A small sound classifier, trained from scratch: arch tc_resnet, trained on synthesized solo parts of chorales (CocoChorales).
Rows from block 12 of a small sound classifier, named by matrix and row number. Rows with one number belong to one channel. Each number is 500 + 40 x the weight over its row's rms, rounded and kept within 0 to 999. All counts start at 0. Numbers have three digits each. After the name is the row's rms in percent of the matrix's.
After each channel's rows are labels from the 100 clips, of 14848, where the channel reaches its highest value: "responds to" is what is common among them. Only what is clearly more common there than usual is listed. The data: synthesized solo parts of chorales (CocoChorales).
# convs0: first width-5 conv (model.blocks.12.convs.0.weight, 208x208x5, each kernel summed), inputs 0-51
# convs1: second width-5 conv (model.blocks.12.convs.1.weight, 208x208x5, transposed, each kernel summed), outputs 0-51

convs0.7 111:453519487398508487515468513485484519485478525496484477495475507399539471474511424417473485497494469484476489518520526479520509490492508521469500544467491468
convs1.7 111:519556495473547554590475549573470515587506554516513484484530489445560518558552563479569521488493480579511549539533490481553552518527565559518481565563535542
responds to: violin

convs0.25 100:487424487413495457453486485432472502533414532513440493490429490463541493501452511439487449405481504481498482490516494538522524464449496549465491485501442499
convs1.25 088:490492513494504509494547499459519511525436589500452445470507463461496533538522562522473475462467540519552513570530517498502558522501530496536513515495517530
responds to: viola; note D#4; note F4; note D4

convs0.151 097:482523497509531533530491412511501463492469494484563551477557484502514505502471536485541485554446487417471581474480538526532485577521522484485479456482448518
convs1.151 087:513502527516498522496500469501484499459482503503460510442488496516445496465457491488496489490443472430487494487463493513430485486459498454443495489464420496
responds to: violin

convs0.66 086:533465455495491479517531398488472453464486498440508546523517534521506487479413458487504472525424455426427538484454503545510502524469475449454527459435476445
convs1.66 066:485514496507506452500553478464515458503535496473480500533521488503497505473421526560545533537422478516457554440465501491481493466493462404473493517448456553
responds to: trumpet

convs0.4 107:497451541451476495450500499531509500531437515500447517524390469496576515493501563435511481472515487482499532488476563572524485399537559514524493504528504508
convs1.4 105:496531552475478519430537500502477570490468507475442476548440441484468513508533533436511411487506487512490485464519501512488484450532565489453496521485477482
responds to: saxophone; note G#4

convs0.34 097:512466483489503484486453488530498447559484543504557504494517455440528528517405489445541488499438504514535431522481442497480540551488348553544475474522496468
convs1.34 088:454484504543492458456487508507460457529481536503544498484526451512494550521450479508508485503445472500452466498488419496433519545456400519487416546509520403
responds to: trumpet; violin; note G5

convs0.26 115:499527551567529512502548594547542530485561522541532523539533524552511555510495537520561536534538531514501513496498511525473527515551511484552549551534536499
convs1.26 107:448484435427447509544475489474458466515463461459492505451485462520457418452453452487468464484436485526493522452464438445511479503475519496470481519440487499
responds to: double bass; note A#3; note G#3

convs0.30 093:512513479480501501472467511454495458553536512501471508495491447436576522553501558477501478494422534511529488529535488504442565471508401532467457496519540473
convs1.30 091:464511462539473450461475471425464462577486536471494486458478501469512566506461530485508464480478496496476457468487460486488526469501378504516419512498537452
responds to: trumpet; flute

convs0.6 091:471501507486533491515457521583497492514466460449560527493560462447527499491476464486519505542495436508406526495476542497493535527543487464461522576539538487
convs1.6 086:508466550524477450481451488535428474518502477477514497509535477540489540489432533514519505538479430511380479466483467513488469507481471408477417573478510445
responds to: saxophone

convs0.31 095:518503524523505551422457542580534506506452437498583535483510451495498503448488507448510495456483489548470513446467533519513392548499547539525462472558535520
convs1.31 122:534498559496473477483489553535485526457467464451549517486492421538446522474488504426508512415513503485433496449451500476467375511525520470453437478518505512
responds to: double bass; violin

convs0.29 110:489421536460454485415483507527438504566408537484431509473396478449583442536494533480471505486525501515479516479504536569517498459514550536483499557463473550
convs1.29 096:485504551463433507468565515525485555515442559537418493552432465480492494554521548476489483504501506510508491477547490516463510498524548466467521589485478485
responds to: trumpet; saxophone

convs0.9 090:500523533514493505463533527453527502482532510523470480543491556571490503523595498555533541503525542537560535524534469494500497512513524567523513526504523564
convs1.9 082:470500473510493507521438477491512475502453466462429503452474435425547476516478500468484488494413416455433506460413499504492492434499502423519463450489504467
responds to: viola; note D#4; note F4; note D4

convs0.121 098:468521539538503520477448492549426475451470495521582492480541537509479536492467433450510482499478495460513486513505499443539499623488480544472485445535431464
convs1.121 109:475492539538467494503484545546443473417507498459529509489529507530491540478510490470554527448459456469480522484474460427471441532515500465512494465510454468
responds to: violin; note B4

convs0.28 102:557563549533480512444482519545506461572465541524577535464489491466497515563473521521526516487451549559531547541546521550444496555469472536511480403550457499
convs1.28 064:427466487505458477432492499511506502483454515468502509495472448561476517455487547456476499491468482408522468429493463446420482536494459471496394474481468491
responds to: tuba; note A3; note G#3; note A#3

convs0.36 133:595516432505554496541483529427563464556543487503500516503511509548496539487543498545523517500482545588550524535517507510536553443491517545555556503509559516
convs1.36 134:430456381467516509508475495483460440461452456474526477418490480502434484451487469504497476490462481497478468498467440445417480518498427439507472476470499532
responds to: double bass; note A#3; note A3

convs0.74 093:458539492541508552482444513560453524481497519459577498477560505489501492503519457466533489491484484468479480515485473491485476606478414555531491532550461531
convs1.74 120:491484554525486492539481533553477534418523499432538551455535467516458532477518436456543524455466477444467534466478507446519439552482494486500501439545478546
responds to: violin; note G5; note F5; note D#5

convs0.203 106:482433487432520481465497465508513521480540527435469550571539466518589518467496532469457423472468485458515568506476521527500507481499522514548617544473515503
convs1.203 110:467515542432523558510521436539456484522521478403435487579527395527507428436529510519543407482442468551504591490468478530483470471464571489517553545447485450
responds to: cello; note G3; note A#3; note C4

convs0.57 114:481481451468452469478493478511415485513451521467482465450433490460538448456462468465485462480483500460461485434492505485531492496469500493440505460397478532
convs1.57 106:519525441446515515566577485507529521510540547516520522468494545584451427553529567534527539520527494504532491474490469572489500540577552514490553555428493532
responds to: trumpet; note E5; note F5; note G5

convs0.100 099:525530459511549423566526523482526506518511505473499532554560558533522526512494532545498548600521515498425541490481508561526546453558502526527558568479520532
convs1.100 096:403463444480495483475461443471425458487493502466501460508506458519462474490491503494493460480441452479446479485461468492363476469488423450525437516422497467
responds to: trumpet; note F5; note D#5

convs0.64 096:414495501491489521500451487553485496517536418476520528535529465440489488439532496467513478509490411479513536495493532435567512521503499477452555556495580460
convs1.64 103:382465551470475487506475484509465503469514389457512502488525485492512503487489515446524503457491423517455541482443486472478488493502480472473484527583530479
responds to: saxophone; flute

convs0.128 098:488463494429513465525458477419500468489449489518470474505487530406531507449466420444434466454457471493486495501506485421546497466491500518461480502480503483
convs1.128 084:465493448447576499518527561439518484509497502529470453428554510476490552530512477506473491474487552539538504579543532374508545514462520516591531528505508561
responds to: clarinet; horn

convs0.160 141:507557525524551517551526523520531541513537506493494533504524536512461532518562547494550518525555520547521525508492538538554535502565544506544511541519556538
convs1.160 124:457406518505485462466476450499483462460449466500459446478519433506489494502441487527452473519376478515452472503519452463437508466453449433506437507489449453
responds to: saxophone; note G#4; note F#4; note F4

convs0.164 101:445441474449491503470483433481494506491436521437526500498525491428524503499469530425499471479448503455459477500484478500511492516478504536494518539463483523
convs1.164 086:521524530498532501480548501535480497535492528452518493476521412439476478525500507503522492448471535484501579488510481498458525541482520544520494527463541531
responds to: trumpet; trombone

convs0.131 133:534504507545520508484555524466526487491570508549464518544511548544510527561550538565557548540529520537562512563533485550444535470558496546537531515532535485
convs1.131 099:394486473509496491502489489494477502478471468465483488494503468501508449433451462493455460493437455449452510414420505473455466467479501423510473516519487563
responds to: viola; note D#4; note F4

convs0.187 080:424492536512505487442487502532423549509525488537508491467495541412507498503539494447498507427535512492552391487500510410541491545477510543488495570522505499
convs1.187 091:397456502486487447512477528483483474442505573487495452473465474458527518565518546436460517464441436442506460470459501440459427489508497476566449438516515489
responds to: tuba; note A3; note G3; note G#3

convs0.120 108:437557480418538480524466438468518498510568519452472551530570463471554495502495521459512464552459445459514527501502535495528544428503460476477571570458530439
convs1.120 123:451509451440519486510449461497413448539510492457477501510514483525517481496462490524549454495419401534434551482461470492462511440472449439521490563469514436
responds to: cello; note G3; note C4; note A#3

convs0.38 103:475459449477490531476486432511467473478521528464514495513523468461487463467407463463515484508466488449487403513476398474448520502416440477491538468426490470
convs1.38 091:485458478483456477432552462543473485525532491467522504520531470539446410503503498549533490475534513482452530482468381520446468520483436515497500517436512523
responds to: cello

convs0.173 102:492527497581536527549543524578538522505506478512533549526552506550474485523517471576515526557546464556429526489467517477511540546486502501499566577496510493
convs1.173 098:422440509463455448499508518493414453449480438550447473532488482500505484437434447543510467455516518481482481492449491434399470526452519489476433519514478452
responds to: saxophone; note G#4; note F4

convs0.10 103:450547461509579541548518474535486477456524497466566538531563521474517516474468493502562464541492457446463530470497503527527579567514476510484586522479514465
convs1.10 102:473465462480462460516447461534412410511496453508472472468495522543468469486457444519510485481438437518423520498428425481446466510475448425455479520451479446
responds to: cello; note G3; note A3; note C4

convs0.71 058:478480512481507531583542453476522486494555528506511509465541558451549534502432485491506483554469528490521572498488542492550541494496419493552555462507511513
convs1.71 052:491482504506462513488516475530475429462483520460506494483543475552582455469396510497478513500460473532474565495411451460469480472404377495540446515472433528
responds to: clarinet

convs0.153 095:594544419515548448566533539413556473530482487509515532517490586510495492504455494543504582538518525522456489451495523522547481467532476543536488501537514551
convs1.153 108:475516384488541463526513498452526503492467514507548490441472485514464484521483500488473529511446498508445459448476499512437483453541491444517461537456500533
responds to: double bass; note A#3; note G#3

convs0.37 097:555502443538506520503450501514553428577408520478557530415521451431467487499464498502508478502383533544445506480491504516519483546516425518528432404528502488
convs1.37 079:505486490522503502453479506490507505477400481476567530414474446535448503472450495468460542488504512488499462496496537525458479518485468484428390457491473542
responds to: double bass; note A#3; note G#3

convs0.11 093:458530433471531520524469406520494467463525488421531519508583483480520513453490450475523459540417419461458480517486480448517530541474424471494512525471484444
convs1.11 080:500479480476474488503499425515476417506560395425518548486551484582490459462464412523579522496472430512446569490475438503520501520444433490497551539473531431
responds to: cello

convs0.113 146:504522539527552481564546536531558534469508492531468556568530580562507556499516529523536546570574534519499551526482557523535535475546562502524577561525565529
convs1.113 139:429483450472487522487448479495424464467450497482520431433510420445495412532483505489478465460432429509458482408456426495401455490433478508511397477428462482
responds to: saxophone; note G#4; note F#4; note F4

convs0.8 080:505521518537424534482495511414462454496553515528470464520430515526545485515467480518457490518490524513513414515533468509491535513437445480433487353480453446
convs1.8 089:480433460518383516448547501442489444466508525513446469525439503587478504505510516505496536490518518463531477490458502477490475485500460496524532407467467460
responds to: tuba; note A3; note G3; note G#3

convs0.78 086:492563479517530551457476495492523486498519506461576515531525444503505526416486512438549469465485500483476536513495434496458515541473541535531601488500523490
convs1.78 090:502496532457468503449534439519470504464493469408505495485503469537405486432546492492539417473461469487482540492486448521473461532500527465459512490497461481
responds to: violin; note G5

convs0.35 111:524532526540479574441498510581499497547546473522556455469507503477472500499582510519518491459544478591544516502543504493491468518535566532515478507555509504
convs1.35 099:433462531429453483430497497527431526484454448480490430515479463488448478470501532458499442444452468488472485513466466474498453519531510461439446552532524429
responds to: saxophone; note G#4; note F#4

convs0.32 100:426487511513486512499448484558460537449445492513555500495546517449496484505477441465502499482477507458502445519495508459509455575435462577505480530502493518
convs1.32 104:410458540548500451490474556562446505379505533485556497439532501521491537490490477492510532479460494416461473491476486465466456559492484502560461474504492476
responds to: violin; note G5

convs0.86 104:546535435449533519496486494412538441545555493502510491474495452469496515450563506499533472472442532507497475519537458418470510414501497523551523481502553482
convs1.86 118:505487438433510504482457480466497451571495428460519485474494451480495500486506490496529454426504488535508487490490436449473478469513460487517506451528570479
responds to: double bass; note A#3; note A3

convs0.154 096:450521505499514523504419529563545515477462453453569490513525509442553510438496420457480452475475474465448530488454530464552472565468467560497520556559560527
convs1.154 091:458453526509510462512463548551510527471507470463544499478540489524488534455500451494476504466466491497465529520487502417488445504429515465530513518533543527
responds to: violin; note G5

convs0.52 092:542549454495532469530511538408567499470513493471519519573528570546564538414495465556448526521499539482416560473488542513544499434472530538520561549525502526
convs1.52 103:461518415439529507552558492468502469467516480480481502515517456527426469466495468524452468521459510489466533456475529514460471453480542448544501515424494532
responds to: clarinet; oboe

convs0.181 101:529560482541520514531508487437511502498505502483429524490491576501465472499483490579487533532516475509464520493507556543532501450509488459451546491490475542
convs1.181 104:490504462490500475581510517430495486455473493561442450490485507542481505484444467554464495523440511498503501509454494517455525439493495419483451498457442543
responds to: clarinet