config.toml
arch = "tc_resnet"
model = "sound classifier"
dataset = "synthesized solo parts of chorales (CocoChorales)"
train_examples = 39062
input = "waveform_16khz"
targets = ["instrument"]
num_classes = 13
norm = "batchnorm"
activation = "relu"
depths = [3, 6, 6]
kernel_size = 5
wave_channels = 64
wave_strides = [5, 2, 2, 2, 2, 2]
widths = [96, 144, 208]
label_smoothing = 0.05
loss = "cross_entropy"
init = "lecun_normal"
residual_init = "scaled_by_depth"
optimizer = "adamw"
lr = 0.0016
beta1 = 0.95
beta2 = 0.999
eps = 1e-06
ema_decay = 0.999
steps = 7100
batch_size = 512
epochs = 93.1
lr_schedule = "wsd_sqrt"
decay_fraction = 0.4
final_lr_fraction = 0.05
warmup_steps = 350
weight_decay = 0.1
Rows from block 3 of a small sound classifier, named by matrix and row number. Rows with one number belong to one channel. Each number is 500 + 25 x the weight over its row's rms, rounded and kept within 0 to 999. All counts start at 0. Numbers have three digits each. After the name is the row's rms in percent of the matrix's.
After each channel's rows are labels from the 100 clips, of 14848, where the channel reaches its highest value: "lies over" is the class under the peak; "strongest on" is what is common among them. Only what is clearly more common there than usual is listed. The data: synthesized solo parts of chorales (CocoChorales).
# convs0: first width-5 conv, stride 2 (model.blocks.3.convs.0.weight, 144x96x5, each kernel summed), inputs 0-95
# convs1: second width-5 conv (model.blocks.3.convs.1.weight, 144x144x5, transposed, each kernel summed), outputs 0-143

convs0.127 098:499481479485543493489478482490509455508447539499471460487466503496506492498476504475500530494485490455498478478483481480505480472515497464501478483487453462534525490494500492468553503497488530503495473476522494463488481503499417513457454482514472490502520500517453525498449536473500507474
convs1.127 091:498485456496530541509478512495469479502549475490518487507490440510504509500461521547516484487496472476448514426532519510506494508450552492511477473514485524523522557495502478541493484500478518487490516488460489505528504532537490518486516495478495517495470478475503475525502550500514523511527478474516510543477454519507464483510467474474512536483461473516474498546499517501461484487450539506490542522473509500491500498501474529470504
lies over: A#4
strongest on: violin; note A#4

convs0.137 109:514506497489499415493470520483500526486459478510463507480457511502509473510501491512429550511514508496489527487516486473512504509532491513487507519474515451485519484497492502484511499470496450475474504479507468476520487482465505501505533496531464485510518536487494536458453432510519472514
convs1.137 078:501492527460487492488507507494518470528469525448483486540495510526541508511550510511468441509507485508468505480499513524465488442453476492489519485506470560484486525533479509489499502535473524456486505522427463530482477509529532476494509545511482487493474503490520495494489517500473542517456558529524509475494476489460493480489517504497474539548472500492462484523525485478510509527500500504531503537518504480477528504527496506462517
lies over: B3
strongest on: tuba; note B3; note A#3; note A3

convs0.37 112:500512519503522539484527513492486504505530471501509496542530501469484488491474466506490427500471476532524487490497499530512464508488448502506490508494480504506518507495499486501475477514539438508506509503469516543496507515518569490474513508508538506457471477503454436468522481511474553510
convs1.37 111:489470503555503489525526478535535497513452537517486472485492488476504496493465495515465504506497516483532480540484546497483473497518477507520518513517482453467533465493496500428498469499525491474520510467573509488498502505449482504487498484500530470524508483473462490512484499515522534494490445481526495488512481480511546486491514521489463479440491454473480528484491468531484499504502514484492499439494496494519477489488517512574512
lies over: A#3
strongest on: double bass; viola

convs0.120 088:482475498475497529460468470499477485489466473495484533525539506510509524485492491517541488496521461520479498484502532521534500511514478445518535503515494518458515475501493490471480527495462536541571532544510494474483499489474443477504454501498470454501487492509485476484545518469502513508
convs1.120 094:504521479528501502489511462512488516448536456499492489478510463524511494519460497481465498518534462483517510480541431491510512485472490531527514464505514453530491553506501468488502511501533492467501501477491479493493497491483491485494491481527549525537532480490449534500525467518476483500467509500502489567480472483491505489511469502444513460469502438489524485548506495489458502479474527514489527459544498486474507493541517499506493
lies over: silence
strongest on: violin; flute

convs0.93 083:509501493488569493471498498507484476508480510485471461475509493511463458503493484505499470491491472475487464480500485479485474472520501488524494460450485483505511448471435523461519484499509516516481493499471467449489496502439459530531466471535468507485521512517507539476463506483511514512
convs1.93 064:489474483486497490508490516517508529484493505459472487517525487438489499502494481508485449492464477517481499491489492474495464474479518414537516494511525486524551510508490500524500548485501469484445466503477453494506494477503505524522508476512528463520497511477490533486480517473460451480487492491523505450481469469501526496418478479464464508453489458497458493511497524486484479528485503504512502523498510539493496473488452488522481
lies over: A#4
strongest on: note A#4; violin; horn; note C5

convs0.142 098:497475460487492502518528454534517505513519474475480459482437505487563468474481463517489537451514504510478478503468505502506546477513526525502515488468508480494538466495488471514444432510483497502500509467484504491497497499495531509475476527479487507513475499561489533506482493512480480495
convs1.142 086:515502523488496496518504533512502480526474470502467493500488459532549524521505488500481487472513543515530513486468473469449480529494453523473516519488404510483477512482481501515532491518464477473527513527480505534461496487472550501459497485522470447499472492488454476510521529483500513523481523528499502491507533501457486455530523463510486498507472553456545482481504472472478508516511455537506494505498474498494516499499513491476501
lies over: silence
strongest on: viola; flute; oboe

convs0.13 186:477470473483534499520489471486457496494489505469459499446520483479504478461517474499511524471452507498508515490471499501489448517500494459440524498484493463480447499554466522505526489511475529502506522460520499504518546513492467478534477488457455502539483485483479498497476525477509493486
convs1.13 156:517484484455512503468485514504469487490550493505502506461511589527474493475489473500519518428481472503498473432521509517520498507493538486500503489463446504525520527485508444522512510461453519494540510492474484507490514491516482502542518489512407469469502489474495516482484509495516527500531498503521493527510486518485500521501473493488506502490462503465474485497487530466487452482455498520500492509504530520479487500507460507485517
lies over: G4
strongest on: violin; note G4; note B4; saxophone

convs0.26 085:572517536487489457506519511465519509443485501493540485521488534525456517493473509503488534521517503511507511506502494494509518453485520468501467499457492503531520470495495498495519475469499495485453500484529504520495471489499517490508480526504484479494461491476489504467442478469560453448
convs1.26 080:531482505476502471497520390524535479540494488491492480523517507500515526469507491500516480520483517514472510468489494531500479466479508499530517529493508517467514497516505510475494489491526510487475534469513520501505469494499458456469522498431498470514471461447505474503504495486467489496467540552513496473499467498465449489506535534541537521535523435501498488479480499500477486484514524508519487514488495512538533476503466509510519
lies over: A#3; F3
strongest on: tuba; note A#3; note F3; note G#3

convs0.92 169:503489464489552507510496504513467509495454522478443479494469517536521521464533458542493546474516494452510469502494500490512505492532494501482470514498430498496559516470496507498474480504529494539527525498524511492501477500503498503483493486503516529494506499555443513456462520472508505501
convs1.92 142:496483480518520510518449520481476472493467453467478494496459471496526488513478471544484464485514484469497509491481586484467480499496494491461475507478471545547492445493475497520506486530506509481494523490486516507508520488493454519512534475458497467457468498457497505540490533522504509507476490478538508485463445461454491479491506460464517500494473492495493515506543531496486505507515528517458486509454528481508480492490485486484476
lies over: G4
strongest on: trombone; note G4; note F4; note D4

convs0.25 084:438473492481508507526504512448510490490465499493491455467492476475534514473473555471507518493473477472489499502461513471485482523512516459462483456467495498508476439554503503486551475486516533507464491504512493491505510526511476508479439499483472505520490476478470494509489490497493502459
convs1.25 097:488509439531505522482493528477477485495534517503509522498459538524513521457513467527549514455459492478441495499542505469540468530498532487465512481452484490507503521491515462532481451490462496494477501507515489501498496525512499522487506500484484473481480489539513511502519515502507550501541477471505504548506492542518499485471471483479512502486436521486509501501473519462474474518443465490490504518512500524453449491455478504492499
lies over: silence
strongest on: violin; viola

convs0.119 087:482478501539485537501478529517485494511454505485488526482481515515486514487516512515506480503517477461491500498503497488509497533459482524494512496505492427448514485466485472470518494519513522527539522560509492449463504546484446476487473463508522506494486494446471515487520526458467505467
convs1.119 105:494505521516507524527462460470472489478510513482524484485531490532506496518527482511517514512483490483575514536539511524490493478501533478484506471479512510491500546519504475476535518541524504489478470454509470490455503476541451474469499476520532537497533495498523500517495453459518467495487463510519483523522517504531539467507513473474477470467510413519502505500503512527515497493500512510484517454509532511457456492499504535531526
lies over: A#3
strongest on: double bass; note A#3

convs0.29 117:516498524518497466512489499493479520512505495469492519466562474480476495499523508505452512492447509539476503478487494500480499514477465505507518490495539531477462482496496489481477524501501425484514450500474519500555542523514534507520493509524529519479476516416517490463524499488483520507
convs1.29 082:498468475514486506532502453520519514502443523482499476514517540478516507516495505515498533531489518482490496556480490517457480474512489513530526493521525485453508485524486512458497496526552483459486501465555508512447484457487493483480529483501536479518483492462493461464476494479505515486459531489503459482449426488522531503500476534514485500501496437516458500469493460514498485461480494488493492493517498534521503497494499526538488
lies over: C4
strongest on: double bass; note C4; instrument: viola

convs0.49 155:452484460481503542546443495518524467489478490500517522453489479501500491476480502475529495486479512505506519495489489507488472516494488483437514513543457476441483538498519515482554507506488536516516506496487515512456486472503447487496447481486478470516488511471482529504499521535505537491
convs1.49 141:518510477491494503534471482511476532520573493520506519496504503528474486445485486485487508425523496496488491467545491497520508539477532490505491451472500488511522546506536483522498498503449484517528462467504508449514553492534459500513469491496523494455506509517483530493488471490488507503538496480479496557523515537509496499500469448493506512475474492496482538515464527469506484500476490506488465497527502502445443483512489517484529
lies over: B4
strongest on: violin; viola; note B4

convs0.34 093:495486503492538499487482477492521482486493481519519472505491516551532488474443548492523532489495532529502497480456516492455497480468498496498495447480497516471483472480485475472524506484491498488476480460458520482528435483538490534458459459527536481485486473477484508508477515547491502500
convs1.34 142:540515445475492496511524517515509492554491506485516496478445443496513533471490496528502469502496521470438506498533520465482464528441510536493518490499479484488511524475506487486463460508472509491494522504506498519522525525484496512474474519464511456503457501505486475502501517507511576481522484451467505533519453500479489446475468499523517529479448495491504511507493511455471503509466481486503490508512502478470490461463459494484502
lies over: silence
strongest on: viola

convs0.138 172:489505523513478574501524523505485491520505474515484491477499496463447480520477507481456493497447531564492470487514492495516528539485484536487509477515478502494503506451500487509499524518510454500500459480478506495504519495480497503534510491536536443486492509457488495518571509498479530471
convs1.138 117:502488475537438493550476486502491507501456549477490505490524477486496498525490530496510540484533527484546495517495468515462518532489467491504511487536499501492453492536501470474492516508523470520496447487536520519484544472524509487491528487536569504507511507491512483494460489490501509489460463476468473494470514458546554474489482466493515523489505472536457526483492444556513525500492481508477514519489501493467471510500483500510487
lies over: A#3
strongest on: viola; double bass

convs0.17 191:479489504517539502509493488480432503488507512459426487487524472466518495465528460517501518489463506525485513509493482465498457546509511450459500491487509508499464475552448532512498501511484486493471509482519511502523537520474499492529481508475476539496475475516492507492495490435508481496
convs1.17 137:497470467490486506495495519483465464472497483476478495457528613481468490487483486492492518461506493480498462489491527538504512497494507482478498500471439512534493465501476458506505515476473509495493486503494478508459503482479490509561550472505447478474507486443496519503464521516514525503497510490534473490477474484508538544521485522466473503465435503487450502468490504496499482502467519496478485506482502527492483503511466505506523
lies over: G4; C#4
strongest on: saxophone; note G4; note G#4; note F4

convs0.23 071:542524533486520469468504484520494523489500495490452467517481448434506506524510518537503522525543535511516511478494463512495509468495485488523492475450512461516529496503507505482502435494536514467447501497509480504503474517488536543518481518491521493499492486455516458466469480508525514486
convs1.23 064:529460480485470485485539513491519487526456478457480488471520454486464525499487521473474513505469501491493481457455496500473490505476491531485510555528526494493486460485464481498481518496505490488487534497487483497527465502479505485481514496433446521472489532473474503469463529504436535519457527545483476456452485500485447491497479515502520507503500499480491491486477479486486497485508529461509502526477484524468491470515437491512479
lies over: A#3; silence
strongest on: tuba; note A#3; note C4; note G#3

convs0.117 073:527505526501531503533516514504445494490514518490508439532447452460510535468492552480511542496506464545512480517495470497512442466509496510487498485438515505506453450531503481519490499493480499515482504513479482505510466500517504530516484488481547484466521496511497480500465519517520502504
convs1.117 066:492522525514466482497469505483523518510482468528465525485475530543469469487461487484502530502481526540529500506526464488475490490450549502514531466480458467535479532481503506487501504506525484512471517525489509505479489515482523485484507506490529447452501488483484482451543525493493505474456467530490516519488487499477525464467505522483503474507499507464500499495543454434478521476473497512542507506524471458462538474499524468530465
lies over: silence
strongest on: viola

convs0.75 093:497484510516519496519464539502485533457477499549515472474447491477495489485534515492495540460499537487489473476524506478545494477497502531468487500569487485485480520511494464452526523461499516456499480502516498481478471489478492492494504499505551472506496539500513550496475530483456470482
convs1.75 094:495494452506485489521468479461489468459515493500555495505501509504497475483514517513510505500494490456510513492525482517511516485468501521533486429476519560508482502558511493520482516536467532474477553501455497498527492507577513487499512538526485478464514515522557499461492468504473483516480499487484481523476513506532504501501459452508490505547461499484475498527491513478483491449499485504464512546484523466514474507518504508530466
lies over: silence
strongest on: tuba; note A#3; note G3; note G#3